From a checkpoint of a small image classifier.
Training: muon at rate 0.027, 10400 steps, batches of 256.
Rows from block 7 of a small image classifier, named by matrix and row number. Rows with one number within an expert belong to one neuron, the router's apart. Each number is 128 + 24 x the weight over its row's rms, rounded and kept within 0 to 255. All counts start at 0. Numbers have three digits each. After the name is the row's rms in percent of the matrix's.
After each expert's rows are labels from the 100 images, of 14848, where the router gives the expert most weight on average: "responds to" is what is common among them; "colour at peak" is the nearest of a few named colours to the mean colour under the peak. Only what is clearly more common there than usual is listed. The data: microscope photos of single blood and bone marrow cells.
# router: slot weights (model.blocks.7.mlp.router.weight, 16x256, trained with AdamW), inputs 128-255
# up: expert up (model.blocks.7.mlp.up, 16x64x256), inputs 128-255
# down: expert down (model.blocks.7.mlp.down, 16x256x64, transposed), outputs 128-255

# expert 0
router.0 101:089119110150156115098128158138126175099128126126146154097167120127131130087120121099150124133133085130134113142082123150159106085075088124101172147141154124139074109153137122145128124138168156097119141166123120106119110094122140143155146106142124133123173137137159104151127102112139136075115172134089191097118092149114162136128136150093084156125106113121131156120152123140107102153118
up.12 110:132153114114155147110123145132118087129134132128174119126138123125130111137121123155211116136207094068121130126131100164075084138122125136123116152131139083135174123113132068066135180136133127116068137119136132127126100121147144155134091127116085115132137120098100128128130128147154138121085095124145139146119131125153213126141092134135078147123108130128155120127157141151130129101106
down.12 119:090138109138127106094039116128133128154128127128133137159160128128116128128088126137127134118080134070128115122131075139163135128128150134123124116100144127128136163127112153082076118128128148125061130128112125135166117104126124158127123139055128126136128139132128128083109098128131096141150097135141099128153126110128175096154132154128128126128131106118057119120121127120131128140100
up.13 094:147219128135169096106128159155128132115112134135128112143144143101135109143113138090124110128124130134142127134080127102169093134128137137140084178117128125117133041116124100093126090128130128123136129135146112147144130135110089127143101137127139107128184136111144114127138130126128114139137127122112135141110125077123134127124127198128182238134137112115170128165155131125127165136077
down.13 088:128150125151129152133173128128090128134129103128165129122149128125142128128129128117129114128121142139134120101130131154109165128128124128092138134133121135128189145115145144138090134128128121154127113128120161146128146101100126134163110118137128095125131086144128128117196046128107187076137105113136084125123128117128146138122128091128129128078188121166078042130134128099111128093078
up.14 125:146130129111101117130129121134151098169086187187180102127133136130122132151128134127088091118132165131128127127053103075103117128055151133129127066132145112116123129123105150119128148141128121127132128128146125136126154216134146161131157091134157112207124158117131128127137128128123154126111141205080155148113129086133127130152081132128126130122196128124127125152195146139123142102132
down.14 128:130127144128129046128119142128115128124128143128101121125139128153127128128021134129132118127116097106153118141126121115129179128128117128054133132148059132128129169136101118136135136128128120098124116128117123104139097170115128130118139133096128116070128130094128128126129129128127133162128128134134156130116128133128169150137135125128140127133147080105154136129124158136165128113139
up.15 088:122192147149126117137130155137138083113132147129129111131134145021130116124150095100100128128144121133186123132124137128136133087148151126111108130125128107092130194133133144130130130109126145095143129135126124127137133129118147124129127141133121115173080116124120128118121130146150159112184120124123130112123144120145173126099118144124109089130098123150096127088119127098157154107151
down.15 084:133135131138135106090128136128143128127132104128125128125081128115130128128101144162123120128111145128107083108122096124153145128128125128140138136118144104128067137128117138136109130128128131119031117128143180130135131151118132127114146123104128130080128070129128128132107146128153136118149131115150109129139132115128116192187128122128149130173115082117111134130133135177133128147150
up.16 106:120066130102123093122112138123134106130134133173122188125171134078117126138101150112097121142075128126140080132116154124121163133126105129147049213127077138122087165160123099133101127133136160130126145133127115139132134097128089152127122100129104122103116120142184128134113123133147116128132135113117106183131128089152158148143133107132122127129134173131115137128126132106142133137077
down.16 102:135150123115139137159133141128137128121128141128124157153166128122125128128132126101151149127152123062149129184112089144125128128128128128149084105129116118128148102105140117113099108128128127119107164128098097132128101074042125133131091108074128120162129122123128128082109094128130129159145130119126107128126128138128124149091128153128141121180133091140133135128124121126105128112176
responds to: cell type: promyelocyte; cell type: blast
colour at peak: purple

# expert 1
router.1 097:122168139129102149133115115109095116132117131127172178133131186111102158107081149093128159075132120148111108131062102124143082148178147169145123111118109138088112102136140132088123109129162177123140082113170161144130112133120111123148112110118152132105129169160120133155101091154118100144105120161124123135136142125173155131146166163163135152106114136093119147123111120128156156115134
up.0 100:130128128124122131113117128116117127137132139129145157129134125100141161099129117123128144129159137132149126128062126080220149136127146134100137103145099110115143115144131123149126165129128139102138126097110123124153093052152126144118149135126203127109179195142155129132142138097128144130183109134106084133134124128128067161101120130124137150128126169143128160113103046079142099064112
down.0 104:115130115113144134110111127128141128134128133128123147116122128143126128128137130122123127129113065118092128166114167124125124128128125133131131097120105123128117114101049182158102169128131110121102146128129126136133139172139128143125124116128128139109130159106128128124137064128118147100153143122140115127113128122128133116151127134128107120166156205138111122116129122150112128105155
up.1 102:051107120074130128115138162155119109132117126136165124135151130137128092136147129123104110139062126109106101125148141118168128115070135130102180126111128131128193124134139118116123148129139134158124126141134107095130159147133080153151126128125137120190145128141173110128138131128134097129129126171107184128128146078135153140128108141130108123155064070103125142122104130126119069127122
down.1 086:152134113098131087143065132128140128108128127128097122143155128093147128129128127126081140123147153146106135156146067147118125128128116127167089136129119147128067126120150168185099193128129120144047136128102118159127104137127128128138134111204128127178128123057128127139093108128161112151133126114122093112140127166128142142155126113128105121133107106145150144131136108141135128082122
up.2 096:135109128161205155164112128127150128154122128127160114128140120131101127128129128144116126114158134117106102118109127120127112090107069121152184133129135102136089164135126085149128187129121118139109123141129127133132129130123131161129124094145135123100128128064031130128137145138090149128143184171105209122129124129118144095130131128124141109128197053105143125119121128182122148141123
down.2 105:122124113102117097120088125128131128098128167128121131108150128140121128127102106115095152129129136179143138099141105140113125128128129129236115169113170117128073140198135145109143145128128143134106141128133036157128120126163130136132170153113128135106128116131128128138102142128128100145130126137130143097125128085128178138123128128128128127141196083115115075130129128146126128125114
up.3 093:090153127132115103123120122126142196084129115128152133163100142243099135128125098116094161128158146074161131141081129094137127124144128147162095023118110120113127120110155139114129122120129131137139124128128130131128084117139094094124131060115108128161130148102118128132128127130203125127130129147127142130095128183119098128126135127123128137118118126173138125148128142100128149130129
down.3 092:102146123122144117140127113128130128127128162128120133128090128106110128128135125086080140129126101143120147099124148128158102128128129128119090160123123061128120090126139147150133176128129143119124117128128084140128147136103132129127157124093128135151130130124128128121142106128126140116133117147114160122116126145128169068130134172128125131157129105114141093124133086133100128179142
up.4 109:129111120101113121122100070130104123077090178144186199130128123110113098124121162125142110145140124140161112110073122119123131188155128159138148104128118121109186122137137127144118129129124130122112123097141111137131110123138128114132090112124180129126132159168169127127131135134168112132120053114137130120149130128112186135140145127139124128133110161104150095101100071081149124068172
down.4 114:142118071111131215126150128128113128123128175128128160112134128135132128128091123165135110123106106159132129097106086147142087128128126130116111129144134112128161108186136113124091157128128117127132082128132133135137133109185127138092170125125128131133128156133134128115138125128152116114129163132128089120098131119128159106213128156128130146166122086151136083114133068141133128125127
responds to: smear: peripheral blood; cell type: myeloblast
colour at peak: white

# expert 4
router.4 111:127108149131133088141147170097145138104140167161106143094112101166096100143131124132126089124112135104100132130131149094147096136071095097129174111173160113122135138142101158113099192152164101111171163152109170181084147129130156105097113110122157141163155122166159171167121118154164153108130168125086128112175125160106148098100132133124113131106120098143097136141152130165157118144147
up.0 099:129217127132124128127134121105128109137069100152087126128123130054129121094106123080127096128150068120150130121099124154161048128086154125112152101128148102138123146113122136093123108143142124136115125128124135173119127130146128105161098144134109137120146128125143128126130126145094123118129143151106099096130129126120142137116126122131115165129120123132134127094142128128129200122207
down.0 101:131118123131140178154158115128121128111127126128138136127129128124143128123101112123154121110126155132168107076125110122115107128128126123055145142132130080128141122142104169117125198128128145129152113128150136149129122110158123116147126084116128162170129107137128128117093126128128136117141128095129166139088122071128131108106128161128138129133126132146134154134124100155102128115115
up.1 090:128158127120124131114181181164158133148169133127112139137126112138134077100133154094128133141131126131122092127169124128123110126081095137112102185116123126125108150126128113148121168135130128151152112124120121176141126130135102127153136100134105130064127131120022130128117127127165139155179121109126122125126124129092132116097137103129138129194109080175158137180141126122127135126122
down.1 081:122139116112129153127124165128109128095128109128126113102111128108140128128184144094128115130133150194146127113129113128127154128128128124169118132055109168128111088106140160129110125128128127119128161128134204126127149132100124130089129109084128128143128085101129128132108102128141187080130162133110120142148145171128084136113129157128126136109129054125121100144129165129140128130167
up.2 136:181140153128130130137150096119132131128134129147108136133168114112129133091154130106123095132106160128106143103149168089132139132115124126171136110117111141121133137128135141121133129129134125183098113147121129156094115129137122129126054058127141127132139122138139146145104128129190138127116140101108136095133128126126103149132131133128186089117109101131126143144146129127128202134192
down.2 142:125140091148121128143128121128095128120129159128129135110105128131138128128075115112125129131126160020126141104120106145138136128128130127058127139162108117128127135197152135122123141128128127122102109128162165135131151119126129135145137167125128126130122054115130128119118240128156123141148146125128142123129128151128167093144129124128129144097151133125156131123126125143137128114134
up.3 090:165155128130091131123084043132109127147085110107132154122099176128131058130133127151129160112151121140116125112111154139130116105163127135118116133056118118150087149128178126151158112127128128145169129128128101138114088129123119132133146126153114134165101122128100125145132128117154130162093094096153141130115128128105121076181122129127076119123076255144168125133166128128119126128114
down.3 098:115135129155125103129169154128130128156128126128137119120135128116128128128138138127135127128113150101084107089128103126122112128128128131127148146122107111128170174110155134138117115128128126153125031128119169082136141094187118133138130128051128126122128121127128128174159165128113131114136137124129166124059122132128159132123130077128142121097129097130138128132133137120119128107106
up.4 101:139141130189107083141141134130122108122210110127092127108111089124119124130130117123116108124129144113091143120114132118139128139101066179142173143087131120172116142142121125151122125136087125135213130110124128158141108134129134126115131089115093071137186117107142131117126127129125171137139152186122143128160130132109128120116150119107133147132138146102161114126128128167110146130110
down.4 096:127143121131121021105117144128142128122128118128126111141128128122134128121159137106140140127135124087152130122119140179127113128128122127102120131129131145128127153129109099084104131128128130155168160128133102115138158123082129128127131106190128134209128146109128128123136083128131122091170125112142167134139119047128161136110128098128137132096118189136055065128128171141135128118162
responds to: smear: peripheral blood; cell type: eosinophil; cell type: artefact
colour at peak: pink

# expert 8
router.8 101:100131100099134082116100092151088127092111135168119120128124152123132161112085160095127143101116142114130122117101114154145100123159104082107111134134164123120106139134144137119154131124120147115108087122132127157134104089119099104145102085100150145128135182107163101146109119164176094162121084161155167138163118133136155102128142152145100158126100099085111120147109147129112111133136
up.0 107:186102122130187128126130120094128150132106136107174064130169125113158135127120164104105158103222131122118148131119129185164122098128110129129129086139118124094075075134120128148144128127125128125104128129157129126127135125154080125124147150128129118146213174104062124126155127111115150119168129157112135131118132105128076158140128111131135119126133194125111127129143121146133129174099
down.0 108:152125131127118054117154105128139128101126126128128139165113128152141128127151133123147107128143156098129117126129168123133146128128124129107150093226023106128102142113090133114173172128128120150111084128131129167126103074133123125132158095116129120112127149139128128151127129128124162133113104138112134128126136126128150165169128147128124124118113087122133073138133123126148128163130
up.1 102:164120125129116169187136071104111131124125081118164124120120125070126129134133135162144166124121165137152087137129117131129113127130202127126170128119144137136121115127148152023156128129159124129107127142114106076096127118145143116129134132105153138129109131159135129135128137129111142145076069127150095201122127151153064129129127128128127134138074159108088119141118131109144132147167
down.1 092:140148153144133172127103094128148128120128106128129130128118128141138128128130127127125142131098151086128107141129121129181155128128119127188166104142135103128154177097114141151142126128128132092118127128114199176126161165097127120132110135104128121052128101116128126146155131128147126128144136128140130108135130160128121129097128072128154139100117178121127098140134134123110129133079
up.2 125:161207114127124103124138121128150088124093132140093128130117132049112201110130140092119109130127124140097153132052129118116125112129109136111192168133083147109176129147124130120117097126127135108109118142128130141123125127145124128142136127121127140056098129142214119125132112130066077116177137133106133095124122118140113137131164119128187129129105124122127126143128123102132163159132
down.2 111:160127088110128129129079133128146128134128108128118137114152128140108128128140124149116137126196104161131100106175133147141099128128130127123055113166142143128149064155130160115090155128128128140123157128126132149123158112123127125138100120063128143127132118137126128129188131128168119174128121137109083101139128121128144106160120127128122149105069108129149200132136131174125130105164
up.3 106:112113132121122129116131124133168109136111131113136123124122131140123163144145109053092164125173128119172129121073134157118104113112078112200112192133095140137098140127129113136114106122128114111139136131128189054115115125140123123124084106118110128050199126122160128144127136142032160139126134054116150130110125143168152165065112150128159088128178110113146121155121126176128122124120
down.3 098:127161103137126092144103148128139128128128130128148130182127128119129128128114136064153157121127067162117134144123168131092179128128134128092103112122088136128144057124066146136121143128128133159129158128151132174126192199104113140143127094169128133153129148067128128102103072128138127145131111139147138131128126124128158107128128098128137127105114166120060128119113135112119128090128
up.4 107:127129162131129115124061150092154099112116142130142127128149138122106172081129177103122189128029104112138092160162125114117142119164131128136217153118126130129123144149129114125124137128121141124136129150129126114143139127130105166124127063148116155098127126115168122127125130106115137128220112123114149132154127133124051133158125129120105139131159125122157135145102123135136131122103
down.4 111:118127090113134134142109128128137128099128137128139143123167128126107128128121122127127161123139177132127128137128116124109118128128128132165101129088157129128134071123096129128116130128128127128139101128130116092126148161148128119139141118079128112127128217051128128112078107128123129093089133133124124126106110091128183134136128099128136115117137127149218072132119094120125129132169
responds to: cell type: artefact
colour at peak: purple

# expert 7
router.7 103:130147098142126151162135130142155145096144145183105150130158164109136098148111157105131121098101124101100124147103145180121120137082070135108167146163099124138125145116134138121134165158174127135109127127151123134088155112160094094104120133124112139093114128122127126168124133158143135099093093175152181070116107143117132147148167131136075156133103134153132166153148126161135130144123
up.12 109:130142128115121125143128129105100125185123116121054135131129143124134125147119123180096127082125128091202133100161168123117121126142123115175072123133089159131094115128140207133125087121128120134146117128135128165127126153132130118133163114147173143143091110122096133125135121126160110127133129101101149129130130101126153100128128110130166114125168122127112116171110126088128178125125
down.12 112:149127099109116166127095123128109128140128122128129143115111128136132128130106138141098124121103119082144137102126150144073129128128131128167115148136131169128123111107123139129133125128128134091132101128107129144132108111122128130140144110244128130130128161125128128112135126128127099126126137130131097169143118090128112064113128045128085128146174131152139100127120185116106128137107
up.13 120:101174118174130129133138128112115080121117124128097112126127083168140130149148090023128127150203132109125107139119130146135128082126063124131089102138130128134130095145100157124124204129141136136133131136128121126126143118141063137126133105140117124087116158097086128150123129129088127137142100139089141072129135076144067128175124127128144139126126151136124119161128112115129143124143
down.13 115:110115129128108127130121151128158128163128141128117131093115128140125128128150113127121128127123100202130114123126120128115107128128126130160146116100130123128122184183208128115119150128127130108177170128130162141129148110131126128149136109118128105144128130119128128082130103128137143113138122120126139106106100132128155088106128132128085128108119135149135081129128117127140128137126
up.14 098:150082128091119151130129166146151070143115123072149138128125123154102120120155111101162127120167116134137113110122125152110090166137099102115175062131113131107141118150140145063150134121128128113136134147128131127126125123136138123123104121117146074144165118124042128124125132127121138112145141160125217122102133129125111130107109140131127134103153067135179120136105126119141169104154
down.14 088:104122146100127099088114135128119128128128135128107124118131128164121128128148087122129144122115148115193129163122168103155112128128099127110183176163092161128148160158102123105130130128128132090130148128164087112128133168137150148136132177156128163148130153116127128091102060128118127128145073124124101123120128158128157176159131103128142124162113183113116091128119061144121128113129
up.15 097:129077130097087149133176075131127199113047129133164124129120133179131122129136134128199125158164155141112129125112110128108114134156087127110101244156125155134141133130129146128114129122129147086129130112118134175130094129128141146128132098118105102090124114109138128114124128128174117128101165134125147102159132150129193128122121107129140074130062168111130128168114112154131127134112
down.15 103:127141142131109144140079128128073128143127135128128130112182128134141128128122122095125135124147072150110109079113067135107128128128126130120115123137140104128085139138142113148140110128129127131129084128128129092124090116132128141130094156101128158149126117131128128139132149128122148148141166132129126143125138129128116098087128200128146146150119088130095168128123130126141128118096
up.16 079:096116145189115089113128121134143164132114129085120100131128090180108133131130136101095146109115084149105124132178127128092107144122084130120133095128117113131155157175125095128129088128089128113183132125128143126130124079102126121121147131128095141184116113105144128129138130089053173128176161102146091148111127157090154148161149147128109096106126118111097129139153132156125104137107
down.16 082:121127114119121099142113164128073128090128153128129124146103128173128128132121123101125114132118118144137128124136120106128130128128127139048159124110133124128135151114171135115132142128128127064140126128136094113123224135124124119130123156155128126126128165128124128129113120128122140147125124125194160133160121145128149083165130110128101127120114115124178101119094166128121128117138
responds to: cell type: artefact
colour at peak: purple; blue

# expert 3
router.3 095:146150155081095111093146200125111140100164145142114141129156165146135112087144105124138147158158173120102118095188156113120144145146139160171159156117125143121127097171117143141137129119156137124131158133149143150095153135149159150109145110127111167113156137161106153083095149118126128072137135124091119105119094132108113157123135143146093152110082148119134156168157149137151100100130
up.0 083:150104110113109142096164142123139102137162135130167139130135099126128155127157144132158126138137134131081124127126100134126083118132099125124150124165090128127160052130120122078100169115134129152129133112105126119134186108135120097074135108128117092145131158130144127128137117112132140125129152125133144179128125117119102155080105064117140086133121156165075144139154131143132145136107
down.0 101:121120124136127045126112118128180128137125140128136127129111128148125128129168127137098128128127125133141131153135161132137131128128129130152125158129133091128096164126104138109133174128128127118132139128124046182128088157115122105131109125202128124080128157127129128135123064128107130143150124129155126117125105148128141123127129124128098128119123158117171115126124117125136128110148
up.1 106:145130137138139139122120135123186141094110141151149133093180173136118105124147109120139126136096154121140125112143164121125115131142132118143155161126100120113156141128128148135143158130130128125115117121125106129119128099112123140120078084120132127146106115152188132128128128130138145125127183139128094129124122145119109135109166181123130122110129061127087112123181111146129181127124
down.1 118:125129123144130189123129128128125128120128104128133137114127128130128128128159119106114130148120092134146125153125109131151143128128128130085113117149083116128140120149115128110099112128128128092145236128156169112125158115121129134138128136147128112108128108123128128097125126128123162119110133128117188113108124155128139122126127101128153135111115115127127092128127148128140128111131
up.2 116:150147138096116128142127130127130141127120125116140132127102161083113128131133089114094128125201124158129124134109134095131086110125143127125087109134160124108137118134131111149119097111133127093141129133138149083137129225127158136146100114123125149129106125123123129130124128128125139124110144157087140095105153114145129102128151042128137129139126124114129117128131125131126129136123
down.2 100:144119095137095123147153132128140128118135063128136120124133128126094128124181128111118134132138123131128145124130151172145125128128129128139140089066136101128130117144126179119110131128128138180158168128124123129129143046130120130133129142141128137149129169145128128117092167128155096109130103126133129123145128088128155110051128122128129132121154138164098131127127169132068129126126
up.3 102:151125142131115105110039165104160137126143122109089181137114136126134165129071131111134146099133083128150172120113129130133112149147122112114112113104130097127110147109149113172119072103135130143083131124128132094107134057127108101130128163124156130121114118092127127136109119145137128128135129117152152121135109150137131202133110134129099121124123122133107146143121186167143125163147
down.3 104:148109127135079095130157122128119128128128113128135131094143128129132128126117128112137133124135168145129125107107157151115142128128128128138146140138075083128125104122162144122127144128128116153128153128129116130127153153086121129107145094148128154119127137170128127097126151128120163145121135129133180141126147136128106138102128140128135123143128035140147147125120119109100127074128
up.4 089:062135126112126113108167154121084125171122094152116148140117127113119088123119124122107127117145162115128097126112128112117077112096103136128119125126130136124165140120130193142137127126127130146127109174128149130145127101106128127128115125097111158169132116102134128106166132128099122126119139127116127136127123079125180128126193134116120172159081118112192178142125125154125088128139
down.4 088:121136158134136137140165097128114128138128087128120127164121128113130128128149116123131129130114123149140146129125159144135146128128126128104126127112106088128117107084055123150145124128127141136165142128119126077124098124096118160127116078206128120223129072139128128115128135128129141130123124122133181146117132135128135137122137123128179115163101134133151104132128150085085128102099
responds to: smear: peripheral blood; cell type: platelet
colour at peak: pink

# expert 11
router.11 086:085100125165121157111114103126160167108125115095085166129123138134102123126114137146108127140085120142125144165128155159144145130112105151114126105134158119149110171109130143153145105113090127111105132144111115121154081099108175134075129089114140097121122125165169108183100125130157117126102157140150122131134123171131139097108120107130120124136125084152159141153130150084104135117123
up.0 089:105180111146129181122117128137104148193140122132086120109130118111132145137129128105150125130015114091134115101149124206104110115122107125108142094159111181126113149115097083131126128105137128202110094107110124134116129166137147128136122154126109147140114122170112127130135121130125128128155137123135144152142128124129166127155130111127126084134076141105115136067142151169114162214151
down.0 082:112101102125134127161102104128120128128128134128129128108128128104142128128095143124151131129115170118131131140127124138118130128128128128140156149178105122128127126084121144113150160128128124135085132128150181147113066144038122134095129117218128150125128098158128128164125207128125114125098122128137131140136130129128138163138128136128123130147114126126092188131127206105130128149134
up.1 098:167119133128147145131133121141112145177123166128188121127191119164120112129128134149195089153142091120129128130097129127093129129125121128123110129152142128159174066122102110142130134128124127121141129133128154123146146061115135103131131202129146129120094129153123127129115131120126109131092173128152119047053111114127123125102115079128117140148137126083121149113125133140104109111173
down.1 107:129117135118133187123126117128121128130128121128125118086124128124126128123137131126125122133161136132090138140130120135101131128128129127165138137162187117128089185139151101150171134128128128125133160128122063136125193000165129123131129156133128101122128141119128128168106132128129119173140111133128154103098122082128126131095128124128087114122128127128156084128132141133165128115066
up.2 093:147132123126116125151126129134145120178119128122102155113134113150128111116134117226101123135146151130131128127145161123124081118121103120122166134111134127130131059129114092124137155130126128110129163130138128134128147155136171121124131155132133124113123137140129128127117130131152129113129118116128136130079129106118176136071147148142112129085124058116080147164135123185140131084166
down.2 094:138132132143117150144081114128124128125128083128150125130118128134108128128125127175117150128105084145145146137119106127150138128128121125083118114120181139128114131143165091135145128128129142146094128128134151098136177137120129136137113161173128127187129109086128128138136123128123090172124165134103145130130094155128156099149128136128114130136124124134063059126146152128096128195099
up.3 112:183111101158079091123158140127126154132131153114105130130159122160127128132127159107144139128090145128141085112133119124145120089124128128114105141138060124141106123122129124165122154141134128183098130110126130128131151130120147171125159162135163113121122112129146134132113135130179125132129111033135143124122126118095164128136130101133162088145128129185129126125155128142119163110174
down.3 115:134130119138102127088106139128141128126128133128131128132110128150120128126075127143150130122105088121142127094131142128127112128128128127174128148098163094128131132172122164120108106128128164127119185128141076127127122128183125117096116157139128145093128162124130128107152156128134132147161146139122086142167130120128106147121128117128116145151118113113161124132116114159104128063130
up.4 094:107123132130117147112135127120142113140136131131171129128110125131103119116106122124178131128011106129075144131160141119092117130126139130099163073138128129133129160161125147133140103128124129121148125121093129130125128135164139123128154143134122127077150140116194129124118124122098126135115093194112111118144111135131146102127136112131144114122104094124132128149134120119133133099110
down.4 092:091126154134073158106174130128139128130127148128092122138110128147156128128080117133108110130143126137098152131127126136124138128128125129100111113118108117128097149115179130140152089128128130135163109128142162116130176145147135113145121130163128109140128127104128128130118124128132143155140132121142125135159131177128082114118130108128089124124119153097178121122126093088076128120079
responds to: cell type: blast
colour at peak: grey

# expert 6
router.6 099:102081154139116177123159122155169121096133112130074139133145162172111149124146098157137150102164155124150106160114108143126078131172149106121091142143117111128110130105151161078163108098154160161162136143153140148126101156170113103114088090087088158158134153165116125139152172107142120144083145129140108097120153119105122130203128110151137158109129150125127144141154143122127147110143
up.12 105:092124129085138125129125128150123108142089128134148188127084116081150207121128115120132143128188123145125132127185133111122160143152141131114113106146119108113124116162132111113168129114101105105129127102171128130129121168112169114133075149089144128127141102161022127125139133131134132125141120160129113128124130155150119145097166094127181093137144074115022135115138135127126080125162
down.12 103:120124142116129168128132127128150128133128155128146126112102128136113128128117124144131111136127143142129113119125125129161144128128123119160209136125121118128130105131095153151139107128128137164154143128130164104123122124205128126133118183129128115161130100146128128138121084128104131109126181116121156128119128125128161138142129105128145151106113100113118086127148117128157128119129
up.13 087:141132108108137092142065158128138151144159101125210127121114139086131143120121104113145119139168118131098120117096101125088176119128111152154043145134128141113153129145132132109128124126112140144138127105154130139135125148138152157144136100123128134158145121173068128129143119150121133119127171128127132158134137073133112144149134106127130113131092120129206134150142131162143117125122
down.13 090:117105122111147050150132129128154128190127158128115137128132128147123128128120121136089122128128089090190107138108137084112127128128133127131177118126114141128134143122116137129128138128128136137118178128111130082141127125182137125127158154111128091103128180118128128151064155128101150104127176126127114139109101129128132150091129134128111125130162145130093150126115109116141129126104
up.14 088:124136140201070079105106179122146142177149129142180172125128094117118123105129137140123083130066089124158130141123127112130152129139088136134089192131126129128130115128117081115127139131115132126113128128140152109128126172129121124128097150139137113118158158170053130128137114140129134096131124130129136120129121128134170160123158156128131127123118127174132128131051131132132094128142
down.14 095:102103108125102058146132099128138128155125131128127125147109128126139128129102140140137157116117121122168115127108092128072099128128129127149118119149086163128165134127137170138127137128125133114097104128120119150128132129123113122127118109138128135181128128123128128118151122128131129107150153139108099141149084120128075082128129187128127125180126138131127189124128137128137128122082
up.15 093:131152147131163105131160096132121119107103127120138123126125134148132134126129129163125116129071096131117115120114118139128087157128135097121129135101089190092127193116128205148153101129128120160125130143135109121152146114131128114123074101124130123110158127129131132129141127128128138129155146087126150214126119138117102120109150120122138123124103105058192109159102129103130128134134
down.15 093:126134164114142087138139128128123128154128144128126144148126128167142128128099139118104133111128142152165086085134135063166150128128113127085174113118146139128072152087144174124094123128128125093119133128122078108108136139099118130151115115173128140170128169101122128126046230128118118194115106128098128132124128143128148162117130078128128127133121104123110102128128191111096125082118
up.16 081:184162128098116128153155157102137099130128148131128127159128114102124131127114097069148120128128128117131129143082128079178129136128096130136143164174097122136132106119134150138130173114120124165114146139137127138124158134128097130150148126126136127152131114055147125129153125101192152148085139113070106137132129113132142105140128170146118133125116082159129111128159098110121128108142
down.16 090:117118139155127131128105110128108128095128115128095128141113128130127128128148134118137152136149126132158149170128120146075100128128128128069108138171072100128092149117081134116103128128128132131177113128161097144123098146104129137101121157127128118213123081116128128105183104128123118161128134130140132127120134168128129112160128159128130122184162102128163123129130116123128128135141
responds to: cell type: blast
colour at peak: pink